python train.py --embed_dim=256 --encoder_norm="batchnorm" --text_encoder_inner_norm=false --optimizer="ademamix" --beta1=0.9
Rows from block 3 of the text encoder, named by matrix and row number. Each number is 200 + 30 x the weight over its row's rms, rounded and kept within 0 to 999. All counts start at 0. After the name is the row's rms in percent of the matrix's.
# proj: attention output (text_encoder.blocks.3.attn.proj.weight, 192x192), inputs 128-191
proj.48,096,217,190,159,195,208,209,219,282,197,183,167,171,194,221,166,177,242,196,231,217,226,214,226,221,226,220,260,185,272,236,183,188,227,232,206,230,202,231,199,198,229,167,155,195,135,247,258,207,225,183,223,207,219,189,204,200,224,159,198,233,151,201,183,163
proj.49,102,195,211,195,227,191,215,197,210,218,197,180,120,194,217,171,206,217,242,217,228,198,228,241,181,236,199,204,177,205,206,195,189,213,245,207,201,206,145,134,192,155,175,179,184,174,192,185,241,205,195,226,243,210,230,216,176,210,168,175,279,217,181,218,189
proj.50,109,140,192,163,207,162,216,171,185,209,215,197,233,168,250,252,198,188,194,155,172,262,257,212,215,183,205,172,203,225,240,204,198,161,217,182,211,196,190,254,199,191,220,128,238,194,192,181,188,198,171,153,169,170,229,259,169,218,213,220,202,187,180,197,211
proj.51,102,209,160,219,204,205,175,172,190,170,170,162,209,189,171,142,185,211,233,220,169,157,155,222,232,214,228,210,155,181,192,179,233,193,181,193,202,243,201,208,167,198,192,195,248,203,165,196,206,224,191,190,162,119,183,234,255,180,182,201,196,186,228,161,195
proj.52,099,215,208,226,220,173,250,180,234,230,220,223,245,204,185,154,202,234,187,193,190,218,166,208,246,234,229,214,197,166,202,214,204,216,164,188,175,188,218,166,236,199,213,219,140,231,235,160,168,204,206,168,157,146,222,227,188,214,184,211,197,192,268,241,209
proj.53,099,191,213,220,242,219,193,197,196,196,192,231,275,200,208,229,244,179,209,261,221,252,177,250,232,180,180,185,151,164,212,233,228,205,153,281,222,200,186,235,191,219,176,246,216,195,157,199,219,176,204,221,219,177,190,171,170,167,215,224,186,199,259,191,180
proj.54,099,143,199,157,234,176,209,211,161,183,170,193,238,153,154,166,215,119,196,249,237,178,182,148,170,220,239,207,161,205,246,175,159,278,213,247,224,188,205,171,138,206,264,203,194,191,191,211,206,203,251,164,159,198,164,199,189,191,204,160,254,200,174,188,200
proj.55,092,213,225,211,178,178,180,197,184,179,208,200,230,189,203,227,209,159,204,213,225,222,151,228,172,183,203,173,185,195,270,224,189,200,172,155,232,152,247,207,174,203,249,209,207,173,179,192,246,213,165,181,221,185,169,209,163,179,170,127,153,232,247,188,160
proj.56,103,171,209,211,203,204,198,187,228,165,103,205,165,195,217,202,246,190,217,200,215,189,192,213,182,150,225,174,254,190,200,185,146,168,179,225,189,211,198,215,214,216,283,206,186,241,226,269,173,203,185,187,177,230,224,171,160,171,179,209,225,197,178,193,177
proj.57,108,187,157,227,200,242,175,228,191,219,204,212,189,231,176,218,228,228,187,222,170,182,195,225,221,124,231,211,256,206,230,191,150,208,185,178,208,232,231,244,207,170,184,180,185,157,201,186,196,207,183,234,256,215,235,227,246,212,199,171,225,175,249,197,188
proj.58,100,203,209,222,214,210,171,195,232,167,203,176,167,257,185,173,189,174,202,173,195,226,211,228,183,184,214,187,205,236,190,175,183,190,217,211,107,169,194,234,190,211,174,236,177,204,136,182,200,183,200,188,168,181,212,228,219,229,209,241,232,168,209,144,170
proj.59,098,247,223,188,253,238,178,227,204,227,176,265,184,189,186,218,194,193,197,246,227,200,213,251,204,178,166,212,205,231,238,221,174,178,197,223,212,222,179,261,219,204,195,208,166,147,138,138,207,197,190,224,200,158,190,235,132,234,195,257,205,190,157,198,174
proj.60,101,237,187,182,225,197,140,290,189,239,181,195,247,207,214,183,187,215,177,233,238,173,210,211,237,242,156,183,177,224,230,228,190,224,242,178,229,179,241,221,227,203,189,213,213,240,209,262,161,188,196,175,196,258,225,233,179,226,229,272,198,156,179,197,200
proj.61,100,173,161,189,166,210,197,192,193,184,168,199,192,220,215,240,178,220,232,223,207,211,196,226,218,227,226,209,222,228,225,221,198,138,213,237,252,213,186,244,193,229,167,175,174,208,154,214,213,227,228,258,235,136,176,143,212,184,193,221,255,254,173,203,247
proj.62,105,184,200,198,255,193,226,190,195,181,221,206,186,226,189,181,134,135,192,227,215,170,193,172,189,199,258,163,215,223,248,143,197,201,215,211,195,227,170,172,232,233,212,210,234,195,180,230,260,184,178,185,226,279,233,226,164,200,165,200,153,162,194,157,173
proj.63,102,174,217,242,194,166,243,165,222,207,212,228,209,233,223,176,140,180,178,187,158,186,212,228,160,281,201,241,203,152,163,221,220,172,214,210,180,250,143,203,200,228,211,180,234,196,167,199,137,241,223,169,173,232,220,245,221,206,233,251,199,234,212,156,259
proj.64,112,190,209,190,216,227,183,205,188,228,225,172,194,220,150,170,190,183,231,222,207,204,207,169,230,219,214,208,200,203,201,196,209,216,204,161,256,229,192,187,182,198,241,240,175,199,205,269,200,254,243,212,177,228,179,248,215,219,192,252,211,182,246,184,181
proj.65,099,182,168,228,243,184,176,234,191,194,229,215,211,205,150,205,162,170,240,165,181,252,206,240,229,199,214,226,263,177,213,215,227,190,232,218,147,223,234,177,176,200,197,190,154,137,221,219,218,163,275,212,205,228,166,241,166,175,198,263,171,171,205,202,146
proj.66,098,178,223,202,165,183,187,254,191,212,206,180,202,211,167,220,213,192,206,199,152,202,205,161,211,236,224,182,201,147,228,188,213,222,218,232,211,232,182,231,166,230,192,264,214,131,256,143,197,186,197,187,234,213,195,194,196,217,219,157,149,181,253,202,189
proj.67,100,232,182,209,141,199,213,205,222,229,184,240,168,181,198,213,219,208,215,187,209,209,187,187,169,166,199,168,215,209,177,239,250,239,253,266,169,227,201,195,178,226,249,200,191,214,204,171,177,250,181,145,182,195,254,216,174,259,231,165,210,175,195,215,247
proj.68,093,231,150,240,167,222,245,229,221,183,197,164,204,206,206,196,221,134,298,160,200,173,196,191,164,176,214,193,204,205,229,273,187,213,150,208,194,225,160,229,205,157,225,181,175,154,201,205,212,160,247,192,212,209,237,214,237,253,230,251,223,245,246,170,214
proj.69,098,200,178,174,202,192,231,213,216,176,204,214,127,175,205,159,222,218,168,128,204,220,208,231,184,188,202,216,137,210,182,212,250,152,140,200,242,183,210,144,212,158,158,189,190,223,136,179,193,197,241,212,196,203,245,222,188,258,257,219,243,158,182,181,216
proj.70,097,152,178,172,218,216,172,168,175,163,220,206,181,201,229,220,200,186,283,214,220,183,207,194,214,154,214,211,149,196,210,209,185,210,139,217,237,187,159,148,240,233,178,231,161,195,285,209,208,156,202,210,156,192,173,223,196,226,169,246,159,208,190,193,157
proj.71,103,177,242,214,170,177,144,236,162,223,226,204,207,234,193,178,146,131,212,193,214,187,194,197,216,174,203,196,182,220,209,206,214,178,220,148,227,170,207,227,204,205,163,181,218,185,191,223,206,246,235,209,206,143,211,186,227,218,243,165,205,191,163,222,208
proj.72,093,202,195,181,181,228,222,273,246,213,241,237,206,214,202,179,178,195,212,241,232,180,176,168,220,215,169,186,193,204,216,252,248,195,170,181,211,204,232,197,154,259,197,198,278,172,214,222,168,214,255,221,208,224,190,156,116,200,193,199,216,219,153,245,236
proj.73,093,195,237,187,180,168,154,185,191,131,231,146,222,180,193,220,179,219,250,264,250,221,177,196,208,230,193,201,166,216,216,218,170,130,148,206,136,161,199,181,214,165,201,178,202,137,211,195,247,215,206,224,201,201,249,218,210,201,266,279,205,155,222,193,200
proj.74,095,193,282,218,201,227,224,201,154,269,198,196,244,213,172,251,223,177,190,241,209,179,161,185,224,215,246,189,190,219,187,185,245,213,196,206,191,189,214,234,206,166,192,221,211,184,149,199,215,233,174,215,213,126,211,207,192,150,188,231,136,237,231,215,217
proj.75,098,122,231,210,247,167,178,175,185,177,210,204,166,209,226,110,213,203,221,232,244,166,215,191,148,193,214,157,212,217,225,209,248,221,171,205,178,165,194,210,163,239,169,235,176,246,186,199,235,201,236,193,239,134,191,206,182,262,162,233,246,194,165,203,255
proj.76,095,161,231,213,212,153,192,206,195,221,254,161,210,185,230,254,194,186,240,192,190,247,212,151,169,199,272,145,187,201,219,189,220,209,160,167,178,144,167,183,238,148,182,226,226,230,215,230,209,188,215,160,160,206,198,221,224,256,186,226,175,176,205,226,194
proj.77,100,205,184,266,210,165,171,180,250,164,190,177,217,219,188,207,169,218,195,181,176,187,170,196,196,176,220,188,222,169,227,162,207,198,175,148,116,170,138,196,215,180,211,228,204,212,169,188,196,178,159,201,181,197,187,229,230,141,189,212,216,145,213,181,184
proj.78,096,210,266,217,257,245,227,251,153,204,242,190,212,196,230,256,153,176,172,159,189,246,220,224,201,194,193,214,182,175,249,179,210,205,189,217,175,168,201,230,199,278,217,157,238,218,185,234,172,194,222,215,221,242,173,262,123,132,218,191,155,238,171,203,178
proj.79,107,214,202,184,215,193,231,275,171,233,177,234,202,156,218,191,201,201,160,233,250,234,193,201,190,207,180,218,259,181,159,223,205,198,220,231,165,149,197,194,169,250,151,197,226,218,185,177,173,165,203,153,157,213,213,176,204,203,154,220,183,212,189,216,173
proj.80,102,192,174,217,206,157,241,197,189,223,205,134,212,139,190,185,263,130,223,227,175,198,222,224,174,244,207,223,172,239,188,212,229,194,205,238,199,195,220,251,213,250,179,165,220,245,222,225,207,198,227,190,205,233,196,171,236,231,183,232,159,221,241,223,148
proj.81,101,227,200,203,244,228,202,184,266,241,210,176,198,249,220,181,207,176,199,247,222,180,199,206,176,240,181,218,231,210,183,184,213,192,194,137,188,190,161,187,187,190,228,195,205,202,225,114,216,211,173,230,184,208,201,177,210,174,190,245,234,147,199,270,234
proj.82,105,212,200,249,190,187,159,182,194,181,232,292,213,230,212,161,221,224,168,179,172,161,203,192,201,223,152,229,153,201,218,197,203,201,208,187,204,155,169,180,210,243,172,171,187,239,217,224,229,221,142,226,250,197,177,234,226,222,149,244,228,189,261,241,227
proj.83,096,203,129,227,193,206,158,157,194,164,213,203,152,210,197,233,168,247,221,222,166,190,165,170,172,224,226,224,236,240,224,182,231,179,198,201,175,160,242,159,237,240,201,224,184,243,201,145,176,195,185,212,221,200,219,202,221,186,197,168,169,206,222,197,200
proj.84,092,143,165,219,196,209,120,177,182,167,161,209,201,174,215,201,235,141,200,216,200,200,293,165,153,196,217,155,184,196,169,168,176,262,192,222,153,254,150,192,208,191,243,204,161,202,167,224,225,208,206,188,219,162,209,174,181,229,210,196,157,181,207,190,221
proj.85,100,208,193,148,191,201,250,177,143,184,186,215,268,176,184,160,217,187,146,223,173,239,237,228,274,209,231,179,226,205,219,205,250,227,177,180,166,172,248,177,175,192,155,206,170,234,192,225,236,243,222,232,175,177,165,219,198,170,168,210,199,220,200,143,197
proj.86,100,188,180,232,213,195,174,154,213,150,205,192,175,207,226,167,166,216,212,207,218,175,204,257,191,233,155,177,200,232,193,186,170,110,212,189,223,152,217,226,177,179,188,178,199,215,201,222,214,213,259,223,226,154,245,204,210,182,199,192,232,208,216,181,198
proj.87,104,178,191,203,194,192,190,257,216,223,221,184,190,235,273,246,205,243,194,178,192,116,210,284,188,167,204,231,169,207,188,145,217,201,184,184,173,209,200,224,199,208,198,180,194,185,203,121,226,166,205,200,189,216,171,166,168,218,215,211,213,222,204,166,168
proj.88,096,208,191,187,167,196,151,186,190,220,180,243,194,199,183,134,201,191,224,195,172,194,206,197,238,225,216,168,205,131,214,224,205,109,156,181,231,191,203,249,147,234,213,207,219,191,225,222,184,210,225,206,199,156,208,214,225,217,205,126,192,219,166,235,184
proj.89,099,178,149,188,201,162,254,138,217,185,195,225,192,207,249,186,178,228,196,188,146,201,198,205,181,192,238,180,237,213,259,196,195,204,217,184,176,173,230,222,187,226,215,207,204,218,230,186,214,173,216,177,220,216,159,193,180,189,279,253,203,258,200,195,248
proj.90,101,178,173,224,135,246,185,229,183,180,213,174,226,172,177,215,185,185,180,195,191,194,223,205,192,210,223,195,218,243,190,210,157,185,124,181,182,185,204,170,199,182,190,255,194,150,164,222,238,180,217,197,252,228,219,214,215,167,221,222,250,123,239,243,162
proj.91,106,226,105,228,205,191,190,190,203,226,254,217,204,229,231,163,193,215,260,193,261,200,135,194,228,215,262,212,185,170,150,194,201,217,194,201,210,216,150,186,170,144,224,203,195,120,167,213,180,161,217,201,203,154,222,161,197,191,208,189,189,184,215,199,155
proj.92,095,209,198,203,263,231,139,224,211,218,241,173,228,172,173,256,158,180,180,209,188,184,135,203,192,205,183,215,266,254,215,204,208,175,195,187,229,186,233,207,248,212,182,183,177,163,245,165,134,194,231,194,177,240,210,182,257,244,204,245,276,175,194,124,184
proj.93,102,130,170,221,184,247,194,122,197,191,191,193,231,219,193,182,167,208,214,238,140,215,191,188,185,212,230,158,178,226,208,264,201,218,270,206,227,214,228,185,222,271,209,199,227,242,176,189,192,142,182,153,185,213,215,201,259,227,273,183,202,196,155,184,203
proj.94,108,192,207,208,202,234,196,293,237,222,183,192,167,137,230,197,183,193,229,190,199,164,190,224,208,207,223,235,181,238,231,216,223,177,165,173,157,193,235,219,187,205,187,187,182,189,234,144,221,192,229,226,214,167,152,168,169,165,182,170,198,198,238,210,185
proj.95,102,195,187,154,254,189,196,179,187,200,199,186,179,214,167,208,192,196,206,218,195,207,200,183,239,224,157,247,162,187,165,196,247,247,208,218,199,198,196,234,199,178,224,131,171,188,201,168,183,198,192,218,229,188,213,180,250,237,191,202,141,182,200,175,218
proj.96,098,223,260,251,184,183,140,198,171,204,215,213,213,198,174,192,161,145,195,189,194,205,238,180,233,178,205,190,182,202,216,196,185,246,224,193,212,206,166,212,179,197,244,186,139,237,235,233,146,244,200,166,185,159,178,182,155,163,152,118,195,183,216,255,220
proj.97,091,250,192,185,206,233,240,200,224,235,227,191,158,195,175,237,190,225,201,188,212,199,192,184,164,214,220,216,152,202,170,180,156,247,248,207,238,176,205,192,198,222,246,210,201,232,242,232,159,209,199,214,192,231,218,270,181,139,216,229,254,233,208,158,251