config = dict(
    encoder_arch='convmixer',
    encoder_norm='batchnorm',
    text_encoder_causal=True,
    text_encoder_kv_group_size=2,
    eps=1e-08,
)
Rows from block 4 of the image encoder of a small contrastive image-text model, named by matrix and row number. Each number is 128 + 24 x the weight over its row's rms, rounded and kept within 0 to 255. All counts start at 0.
After each channel's rows are labels from the 100 images, of 14848, where the channel reaches its highest value: "patch colour" is the nearest of a few named colours to the mean colour under the peak. Only what is clearly more common there than usual is listed. The data: photos of plants and fungi (iNaturalist). In brackets: how many of the 100, against the usual share in percent.
# pw: pointwise conv (encoder.blocks.4.pw.weight, 256x256x1x1), inputs 0-127

pw.39 [147 163 131  91 157 150 104 129 115 142 176  89  94 147 108 140 121 164 140 165 121 138 128 120 142 132  69 126 155 124 156 152 157 113 138 122 162 117 152 123 109 112 126  98  96 109  84 145  71 128 128  94 148 114 136 125 122 119 117 134 141 126 102 143 147 151 159 172 144 111  81 130  73 133 120 141 107 127 107 114 117 158 117  91  91  81 150 135 151 124 126 129 115 103 124 129 128 143 151 145 129 111 141 104 155 112 158  87 107 166 138  94 111 130 153 139 152 123 146 111 126 116 118 147 101 141 122 142]
patch colour: orange (44 vs 0.3)

pw.194 [ 84  94 120 131 158  95  94 122 117 105 139 125 145 147  87 136 132 139 163 100 123 139 110 165  72 157 179 113 139 131 112 163 136 161 123  65 126 138 193  92 117 144 150 112 108 130 116 119 108 142 101 112 105 132  95 151 114 105 134  89 117 126 147 152 134 139 133 141 119 106 107  96 121 137 136  93  64  95 135 145  98 134 129 117 128 131 119 150 129 117 141 134  78  94  84 130 111  90 102 121  90 130 199 125 127 108 132 158 123  67 130 156 119 113 157 118 143 130 155 120  84 122 112 124 132  73 116 149]
patch colour: brown (65 vs 35.7)

pw.222 [117 137  62 139 137 148 149 151 109 136 108 102 134 137 128  98 113 130  88 107 126 108 104 132 127 153 121  81 147 123 145 120 102  75 152 136 187 131 145  88 108 154 124 117 122  88 129 124 145 112  92 107 134 139 175 143 132 131 171 164 110 131  92 132  91 130 131 103 101 123 108 113 132 118 156 150 140 131 120 137  92 100  98 140 121 165 133  56 135  88 149 128 136 115  81 142  97 137 110 109 103 152 137 101 121 138 156 142 123 132 137 122  96 104 124 140 107 108  92 127 130 128 187 124 119 159 158 114]
patch colour: pink (35 vs 3.2); white (31 vs 0.7)

pw.19 [136 127 157 145 104  89 101 140 124 128 155 121 162 133 123  99 134 102 140 144 162 121 140 123 102 108 110 129 114 171 174 104  91 126  78 115 118 116 155 139 157 116 155 154 116 145 108 108 126 129 147 131 110 144  89 134 157 140 126 135 106 100 156 124 132 139  70 107 145 128 143 113 114 132 116 149 112 127 107 122 112 123 151 131 155 153 130 116  96 102 120  88 113 148 118 139 178  98 118 152 145 159 119 111 111 128 126 168 135 106 107  42 131 127 145 138 144 141 152 106 174 137  92 153 157 105 106 175]
patch colour: yellow (30 vs 0.3)

pw.232 [142 148 160 112 151 122 136 110  72 153 138 101 192 146 149 124 117 125 124 114 133  99 184 131 132 151 127 139 100 149 114 107 133 134 168 125 129 132  92 143 118 118 105 119 117  49 136 129 101 114 119  89 162 140 116 137 119 143 118 156  86 113 143 105 120 109 115 116 122 145 159 181 111 143 139 121 158 133 154 106  99 165  91 123 125 113 119 124 116 104 168  88 116 152 160 156 144 158 137 161 142 136 118 157 139 138 130  83 148  70 155 109 140 127 136 142 110 165 131  86 161 126 138 122 124  97 105 156]
patch colour: yellow (40 vs 0.3)

pw.225 [106 152 145 151 113 119 125 143 110 128 133 129 102  80 179 157 121 135 164 166 124 109 130 170 173 103 121 145 126 130 131 137 113 135 149 107 117 101 126 118 113 155  98  97 154 150 168 124  94 113 131 126 114 107  81 102 150  91 162 126 100 107 193 119 133 120 105 115 162  75 147 120  72 127 131 129  97 147 110 185 139 131 163 186 126 119 164  96  92 170 142 123 120 146 109 149 139 150  78 103 106 196 135  78 150 149 102 158 120 115 141 122 107 110 156 120 139 114 137 128 138 122 149  97 131 159  85 130]
patch colour: pink (33 vs 3.2)

pw.29 [154 157 153 113 147 164 103 116 147 109 118 164  89 148 179 175 131 154 139 109 156 146 172  93 146 110  95  99 130 152 140 132 106 120 130 132 105 133 153 103 116 148 110 117 133 120 118 120 101 118 123 119 145 124 122 138  92 125 115  94 138  95 135  96 148 191 152 137 115 156 157 120 109 127 131 112 120 121 153 153 104 177 171 131 106  99 135  86 126 159 145 128  96 132 123 159 146 160  87 119 113 130 165 159  95 133 161 109 122  94 155 153 113 110 128 118 121 144 103  98  89 109 170  85 130 129 124 131]
patch colour: yellow (31 vs 0.3)

pw.238 [171 110 149 122 126 135 173  90 100  83 140  85 142 104 137 144  90 149 144 179 138 157 115 163  82 168 131 114 114 173 110 135 160 126 154  82 135 148 142 146 133 133 138 124 157 140 123 128 146 106 124  86 153 122 169  88 132  87 144 100 146 128 118  86 158  84 112 123  75 122 136  87 173 111 146 141 161 106  90 132 157 136 107 106 103 100 121 151 121 140 158 104 157 128 139 146 162 127 157 123 130 133 114 130  98 161 152 121  87 130 136 128 106 122 146 110 141 121 134 162 153 125 127 200 145 169 113 106]
patch colour: grey (76 vs 50.1)

pw.144 [145  94  96 132 164 143 159 126 154  74 147 128 123 115 132 137 118 113 105 145 116  99 124 166 144 109 141 104 121 118  63 127 139 117 166 130 143 116 112 132 161 123 137 136 112 157 125 147 111 116  98 132 190 152 172 107 112  96 143  90 152 103 157 187 182 135 117 113 114 107 141 118  86 143 138 127 151 143 139 141 121 115 150 107 137 122 135 132 153 138 150 130 130 127 147 148 130 134 116 145 126  85 164 132 125 172 159 125 119 166 125 131 107 124 108 104 152 143  64 127 112 128 178 125 151 141  84 106]
patch colour: pink (26 vs 3.2)

pw.49 [ 85 126 170 175 138 146 102 112  90 124 124  84 159 128 177 176 103 109 121 130 127 120 131  94 142 106 146 135 117 164 176 105 158 161 155 165  47 131 104 153 120  87 137 115 121 144  84 138 124 127 114 118 127 135 155 161 110 116 138 141 101  98  72 124 143 116 150 111 133 164 130 106 145 129 146 147 182 135 138 122  84 113 131 129 109  93 141 109 104 150 127  95 127 115 110 139 140 112 143 107 173 112 117 147 153 122  71 157 149 168 137  98  97 158  95 109 131 106 119 137 116 113 122 122 100 119 114 123]
patch colour: green (26 vs 6.1)

pw.202 [142  99 119 151 145 111 157  90 122 164 148  74 108 106 154 121 122 119 111 126  77 173 174 144 129 113 156 113 128 131 103 103 116 117  71 182 138 158  64 136 138 153 151 166 127 103 116 138 126 154 180 155 156  85 128 140 118 159 148 120  95 143 130 120 132 139 141 167 146 159 132 141 120 119 107  73 144 135 136 146 159 146  97 153 165 142 128 133 137 121 129 138 134  92 148 138 122 128 141 140 113 129 153 142  78 108 130 140 146  84 128 120 166 122 104  88 152 120 161 110 126 108 131 123 147 140 114 139]
patch colour: grey (86 vs 50.1)

pw.92 [ 97 119 132 141  91 129 130 166 137  94 138 105 167 114 115 113 113 108 115 132 157 127 161 157 180 143 151 137 113 164 117 113 137 117  91  76 107  97  95 126 148 144 124 112 147 103 122 100 109  92  97 147 159 131 160 147 131 122 166 105 124 100 123 103 118  87 151 134 118 128 156  82 101 112 138 110 117 107 140 110 139 122 136 125 119 141  89 113 117 162 134 150 139 131 139 120 146  81 149 120 138 167 128 173 119 138 148 124  47 109  74 114 140 107 174 103 141  65 103 166 133 165 125 130 169 133 124 136]
patch colour: grey (81 vs 50.1)

pw.80 [117 154 141 105 147 135 169 130 137 108 134 160  98 102 138 157 111  91 143 110 165 131 124 124 141 142 141 115 100 136 118 134 118 170 133  92 110 143 150 147 169 167 127 123 113 153 120 165  85 118 116 153 147 145 113 116 141 101 151  81 161  93 149 141 121 164 129  99 108 132 126 111 125 148 142  87 117 118 137 137 119 128 110 140 160 187 175 104  99 122 131 130 128 165 138 154 150 146 150 158  96 115 169 151 100 131 131 152 136 136 126 110 127  91 131 100 160 161 154 174 108 124 118 157 160 160 128  97]
patch colour: pink (25 vs 3.2)

pw.240 [139 130  88 125 174 139 106  82 106 108 151 103 114 138 119 144 102 131 152 159 127 125 133 140  95 149 144 122 104 168 138 117 102  87 110  72 112 116 148 147 117 144 155 161  68 132 151 125 145 139  85 137 158 133 127 106 105 160 170 120 136 166 147  65 148 160 138 149  97 140 133 131 164 128  97 111  88 109 109 110 103 146 138  82 120  88 170 110 132  89 126 150 123  53 115 144 113 115 129 100 129 116 130 101 159 122 108 124 121  38 149 150  92 103 177 108 136 168 129 104 133 109 144 101 150 121 110 108]
patch colour: brown (60 vs 35.7)

pw.37 [144 142 110 144 130 119 114 181  94 183 142 123 106 115 147 137 134  94  73  99 102 150 150 162 116 196 160 122 143 131 153  99  94 150 104 112 154 129 121 158 139 123 102 119 154  74 113 146 149  99  93 123 127 130  93 121  98 141 119 117 103 134 187 119 146 118 123 134 121 131 138 126 145 114 128 131 150 105 132 119 150 120 106 121 171 129 144 149 135 135 110 140 146 114 138 113 116 171 164 149  91  97 119 132 139 133 156 136 136 102 170  92  97  88 135  92 126 119 134 111 122  76 138 106 120  98 139 141]
patch colour: brown (61 vs 35.7)

pw.149 [164 123 114  79 130 139 105 106 133 122 135 118 102 102 137 149 129 131 129 120 124 113 133  93 112  70 134 170 156 126 162 171 134  98 158 134 160 115 156 161 125 168 140 142 131 137  61  76 128 125  83 118 152  97 152 120 174 142 140 161 129 114 163 109 175 126  92 143  60 105 164 124 146 139 137 122 140 116 135 147 143 153 113 140 118 105 151 125 129 139  80 136 100 163 101 153 109 163 138 159 124 138 157 126 135 128 106 111 126 139 121 158 100 119 111 149 101 121 122 140  97 171 118 109 129 135 137 129]
patch colour: orange (28 vs 0.3)

pw.190 [138 101 155 131 124 120 148  88 117 127  89 113 139 122 109 107 154 144 135 110 132  81 145 107  73 125 130 166  61 112 128 117  88 116 108  97 100 129 137  86 128 101 151 122 121  80 163 108 123 133 153 125 155 128  80 105 141 159 135 133  61 118 142  90 120 130 137 145 135 122 139 176 137 116 128  78  80 141 144 125 109 126 144 128  94 159  69 122 122 118 118 125 125  88 124 126 115  99  87  99 100 136 125 134 155 147 128 111 135  81 121 100 114 132 124 116 122 110 148  96  84 138 106 110 121 107 121 121]
patch colour: brown (71 vs 35.7)

pw.6 [133 122 126 161 129 142 128 128 144 102 111  90 153 129 151 115 171 143  95 128 145 117 117 107 126 133 121 134  98  71 117 140 124  86 106 120 116  95 167 109 117 140 101 104 115 146 152 133 107 126 120 157 126 125 106 146 129 134 124 115  82 111 118 109  84 105 101  81  63 155 104 141 106 156 114  90 142 112 121 104 119  97 105 152 174 148 133 109 130 130 100 143 104  65 118 140 164 144 125 104 132  65 158 150 137 102 119 127 115 117 172 122  84 116 122 154 145 142 140 151  90 121 139 158 115 122 105 107]
patch colour: brown (68 vs 35.7)

pw.28 [121 161 110 142 126 154 140 137 102 159 134 103 119 178 160 132 122 128 131 130 137 128 118 139 136 155 126 100 115 138 155 152 130 117 124 108 114 170 128  84 147 136 106 120  61 144 175 141 180  75 145 111 130 104 191 166 105 118 163 106 147 131 116 131  93 146 141 143 141 118 152 121 181 119 119 127 105 126 124 162 127 145  76 136 123  98 131 157  93 142 114 127 136 112 172 110 120 122 151 103 107 126  98 120 134 166 164 151 127 142 111 116 132 102 150 127 114 132 131  93 120 106 144 126 138  85 106 171]
patch colour: brown (60 vs 35.7)

pw.5 [141 117  61  98 144 125 141 172 147 148 128 111  98  83 159 132 140 110  72 114  91 110 117 104  95  88 141 141 116 118 130 134  96 113 147  97  88 113 116 140 143 163 113 136 138  95 133 120 115 133  68 128 182 158  98 155 110 145 132 101 146 100 167 140 133  95 114 100 122 107 146 123 141 120 146  90 111 126 137 153 121 131 122 155 142 132 103 135 134 118 126 123 124 134 127 184  83 122 164 146 132  98 149 148 132 148 121 129 104 135  92  83 102 105  92  77 156 154 127 155 127 107 141 117 133 152 139 127]
patch colour: pink (31 vs 3.2)

pw.15 [136 145 149 150 152 122 113 146 137 159 138 151 138 121  92 126 119 139 159 141 154 142 163 146 112 123 172 121 110  84 149 127 133  81 126 132 114 100 114  99 144 125 112  82 104 123  93 110 172  97 138 149 169 143 150 135 149 108 154 119 122  98 169 144 101 135 156 128 133 144 156  87  93 118 136 106 131 117 128 156 152  81 164  79 104 145 145 140 149 118  85  93 152 114 135 104 129 100 142  81 118  98  81 133 130  86  89  73 119 140  88 168 146 108 122 137 146  93 144 150 125 151 111 137 140 140 121 128]
patch colour: grey (79 vs 50.1)

pw.109 [122 120 120 112 117 132 124 129 144 126 125 117 114  95 152 155 164 102 121 141 145 161 106 153 125 145 114 132 121 132 150 139  84 133 108 169 124 147 114 145 125 139 136 115 123 169 118 101 142  78 114 151  89 133 132 121 125 147 153  80 137 156 148 131 176 142 147 146  97  89 147 110 128 164 132 158 135 106  82 106 144 143 121 127 139 154 111 130 140 149 118 141 128 140 157 130 111 100 150 124 120 147 121 138 158 112 106 118  99 129 127 135 148 115  78 100 130  93 137  92 137 107 101 146 151 137  74 151]
patch colour: green (28 vs 6.1)

pw.31 [135 143 132 121 122 184  88 133 161 135 106 136 195 137 144 111 113 132 150 131 142 159 134 143 140 119  96 162 111 107 157 124  99 143  92 133 109 147 169 127 151 132 188 122 146 110 159 148 102 136 100 140 117 181 115  98 142 107 121 116 120 122 118 147 157 100 106 143  79 145 139 165 159 169 110 118  96 149 134 165 124 155 118 116  86 117 159 163 128 133 172 118 123 190 114 109 123  97 100 122 104 161 154 111 137 141  99  56 133  67 147 138 130  97 116 135 103 151  92 119 116 151 158 140 127 130 124 153]
patch colour: pink (42 vs 3.2)

pw.196 [101 113  99 141 108 109 144 114 142 163  83 109 123 172 133 131 106  80 119  94 121  77 125 181 143  88 156 127 146 116  91 117 128  93 132 140 176 145 134  77 100  77  93 134 137  76 172 145 127 120 128 129 145 159 124 120 152 135  95 155 132 122  59 101 136 140 122 156 120 112 114 134 116 131  97 150 105  91 113 153  79 142  99 147 102 104 148 178 166 118 125 147 168 179 152 109 130 136 120 120 133 131  87  80 134 130 126 134 131  99 162 159  95 116 127 153 162 119 144 138 120 127 105 138 147 113 161  97]
patch colour: purple (50 vs 0.1); pink (29 vs 3.2)

pw.88 [116 105  92 146 130 130 131 108 141 108 179 114 129 178 143 135 106  98 134 112 111 109 145 150 155 140 127 136 108 126  85 157 143  88 142 128 135 119 143 100 129 116 113 108 173  56 127 142  73 111 139 109 141 142 200 104 137 153 130 174 115 116 148 100 112 167 119 130 176 145 154  65 120 120 114 164 166 143 122 131 122 136 129 134 147 126 109 139 166  82 145 119 122 115 149  94 139 115 142 113 118 121 147 148 136 135 145 170 111  84 112 108 125 142 160 114 154 112 144 111  99 147  88 131 152 151 126 132]
patch colour: orange (28 vs 0.3)

pw.164 [127 105  87 171 158  96 148 184 171 179 109 100 105 114 146 156 115 126 108 141 133 144 180 126 131 120 165 121 132 116 153 155 122 131  68  99 132 142 104 123 110 121 119 134 111 117 172 142 164 148 156 138 134 151 115 142 123 135 115 129 106 154 139 164  95 134 109 114 156 142 128 113  79 111 139 117 108 121 143 105 142  98  87 115 130 195 110 123 126 137 109 121 105 139 131 124 124  77 143 156 147 137 109 114 103 108 102 131  75 131 129 157 151 102 119 119 158 145 118 134 142 144 113 122  99  94 112 102]
patch colour: grey (83 vs 50.1)

pw.63 [130 129 121 130 142 142 122 131 159 133 166 113 164 133 168 149 118 131 156 112 146 134 123 121 118 110 130 122 109 133 107  88 147 148 146 145 109 118 105 133 177  84 110 143 166 119  97 137 123 152 150 152  98 106 138 142 171  83  85 126 146 172  76 119 148 159 105 134  91 152 140 139 118 128 126 126 146 164 138 165 159 128  70 133 118 104 102 117 143 133 118 115 155 206 115 140 150 110 134  62 140 133 120  85 105 122  99 114 116 177 143 114 135 121 113 141 159  91 131 114 102 143 117 149 142 119 146  70]
patch colour: purple (28 vs 0.1)

pw.108 [ 94 125 152  99 116  92 128 162 137 129 131 111 132 107 118 119 144 136 159 104 139 132 127 150  94 103  99 148 124 102 159 122 147 139 102 138 132 103 116 140 132 159 167 125 158 144 139 130 128 115 129 121  91 165 128 121 105 142 132 153  85 120 152 109 135 114 129 142 151 127 114 154 156 120 129 100 106  85 134 152 124 135 146 138 124 111 117 122 171 125 129 121 111 146 129 134  78 166 113 117 181 154 108 164 113  99  75  92 101 129 122 147 140 113  83 113  94 130 160  67 104 146 108  80 116 108 154  76]
patch colour: yellow (38 vs 0.3)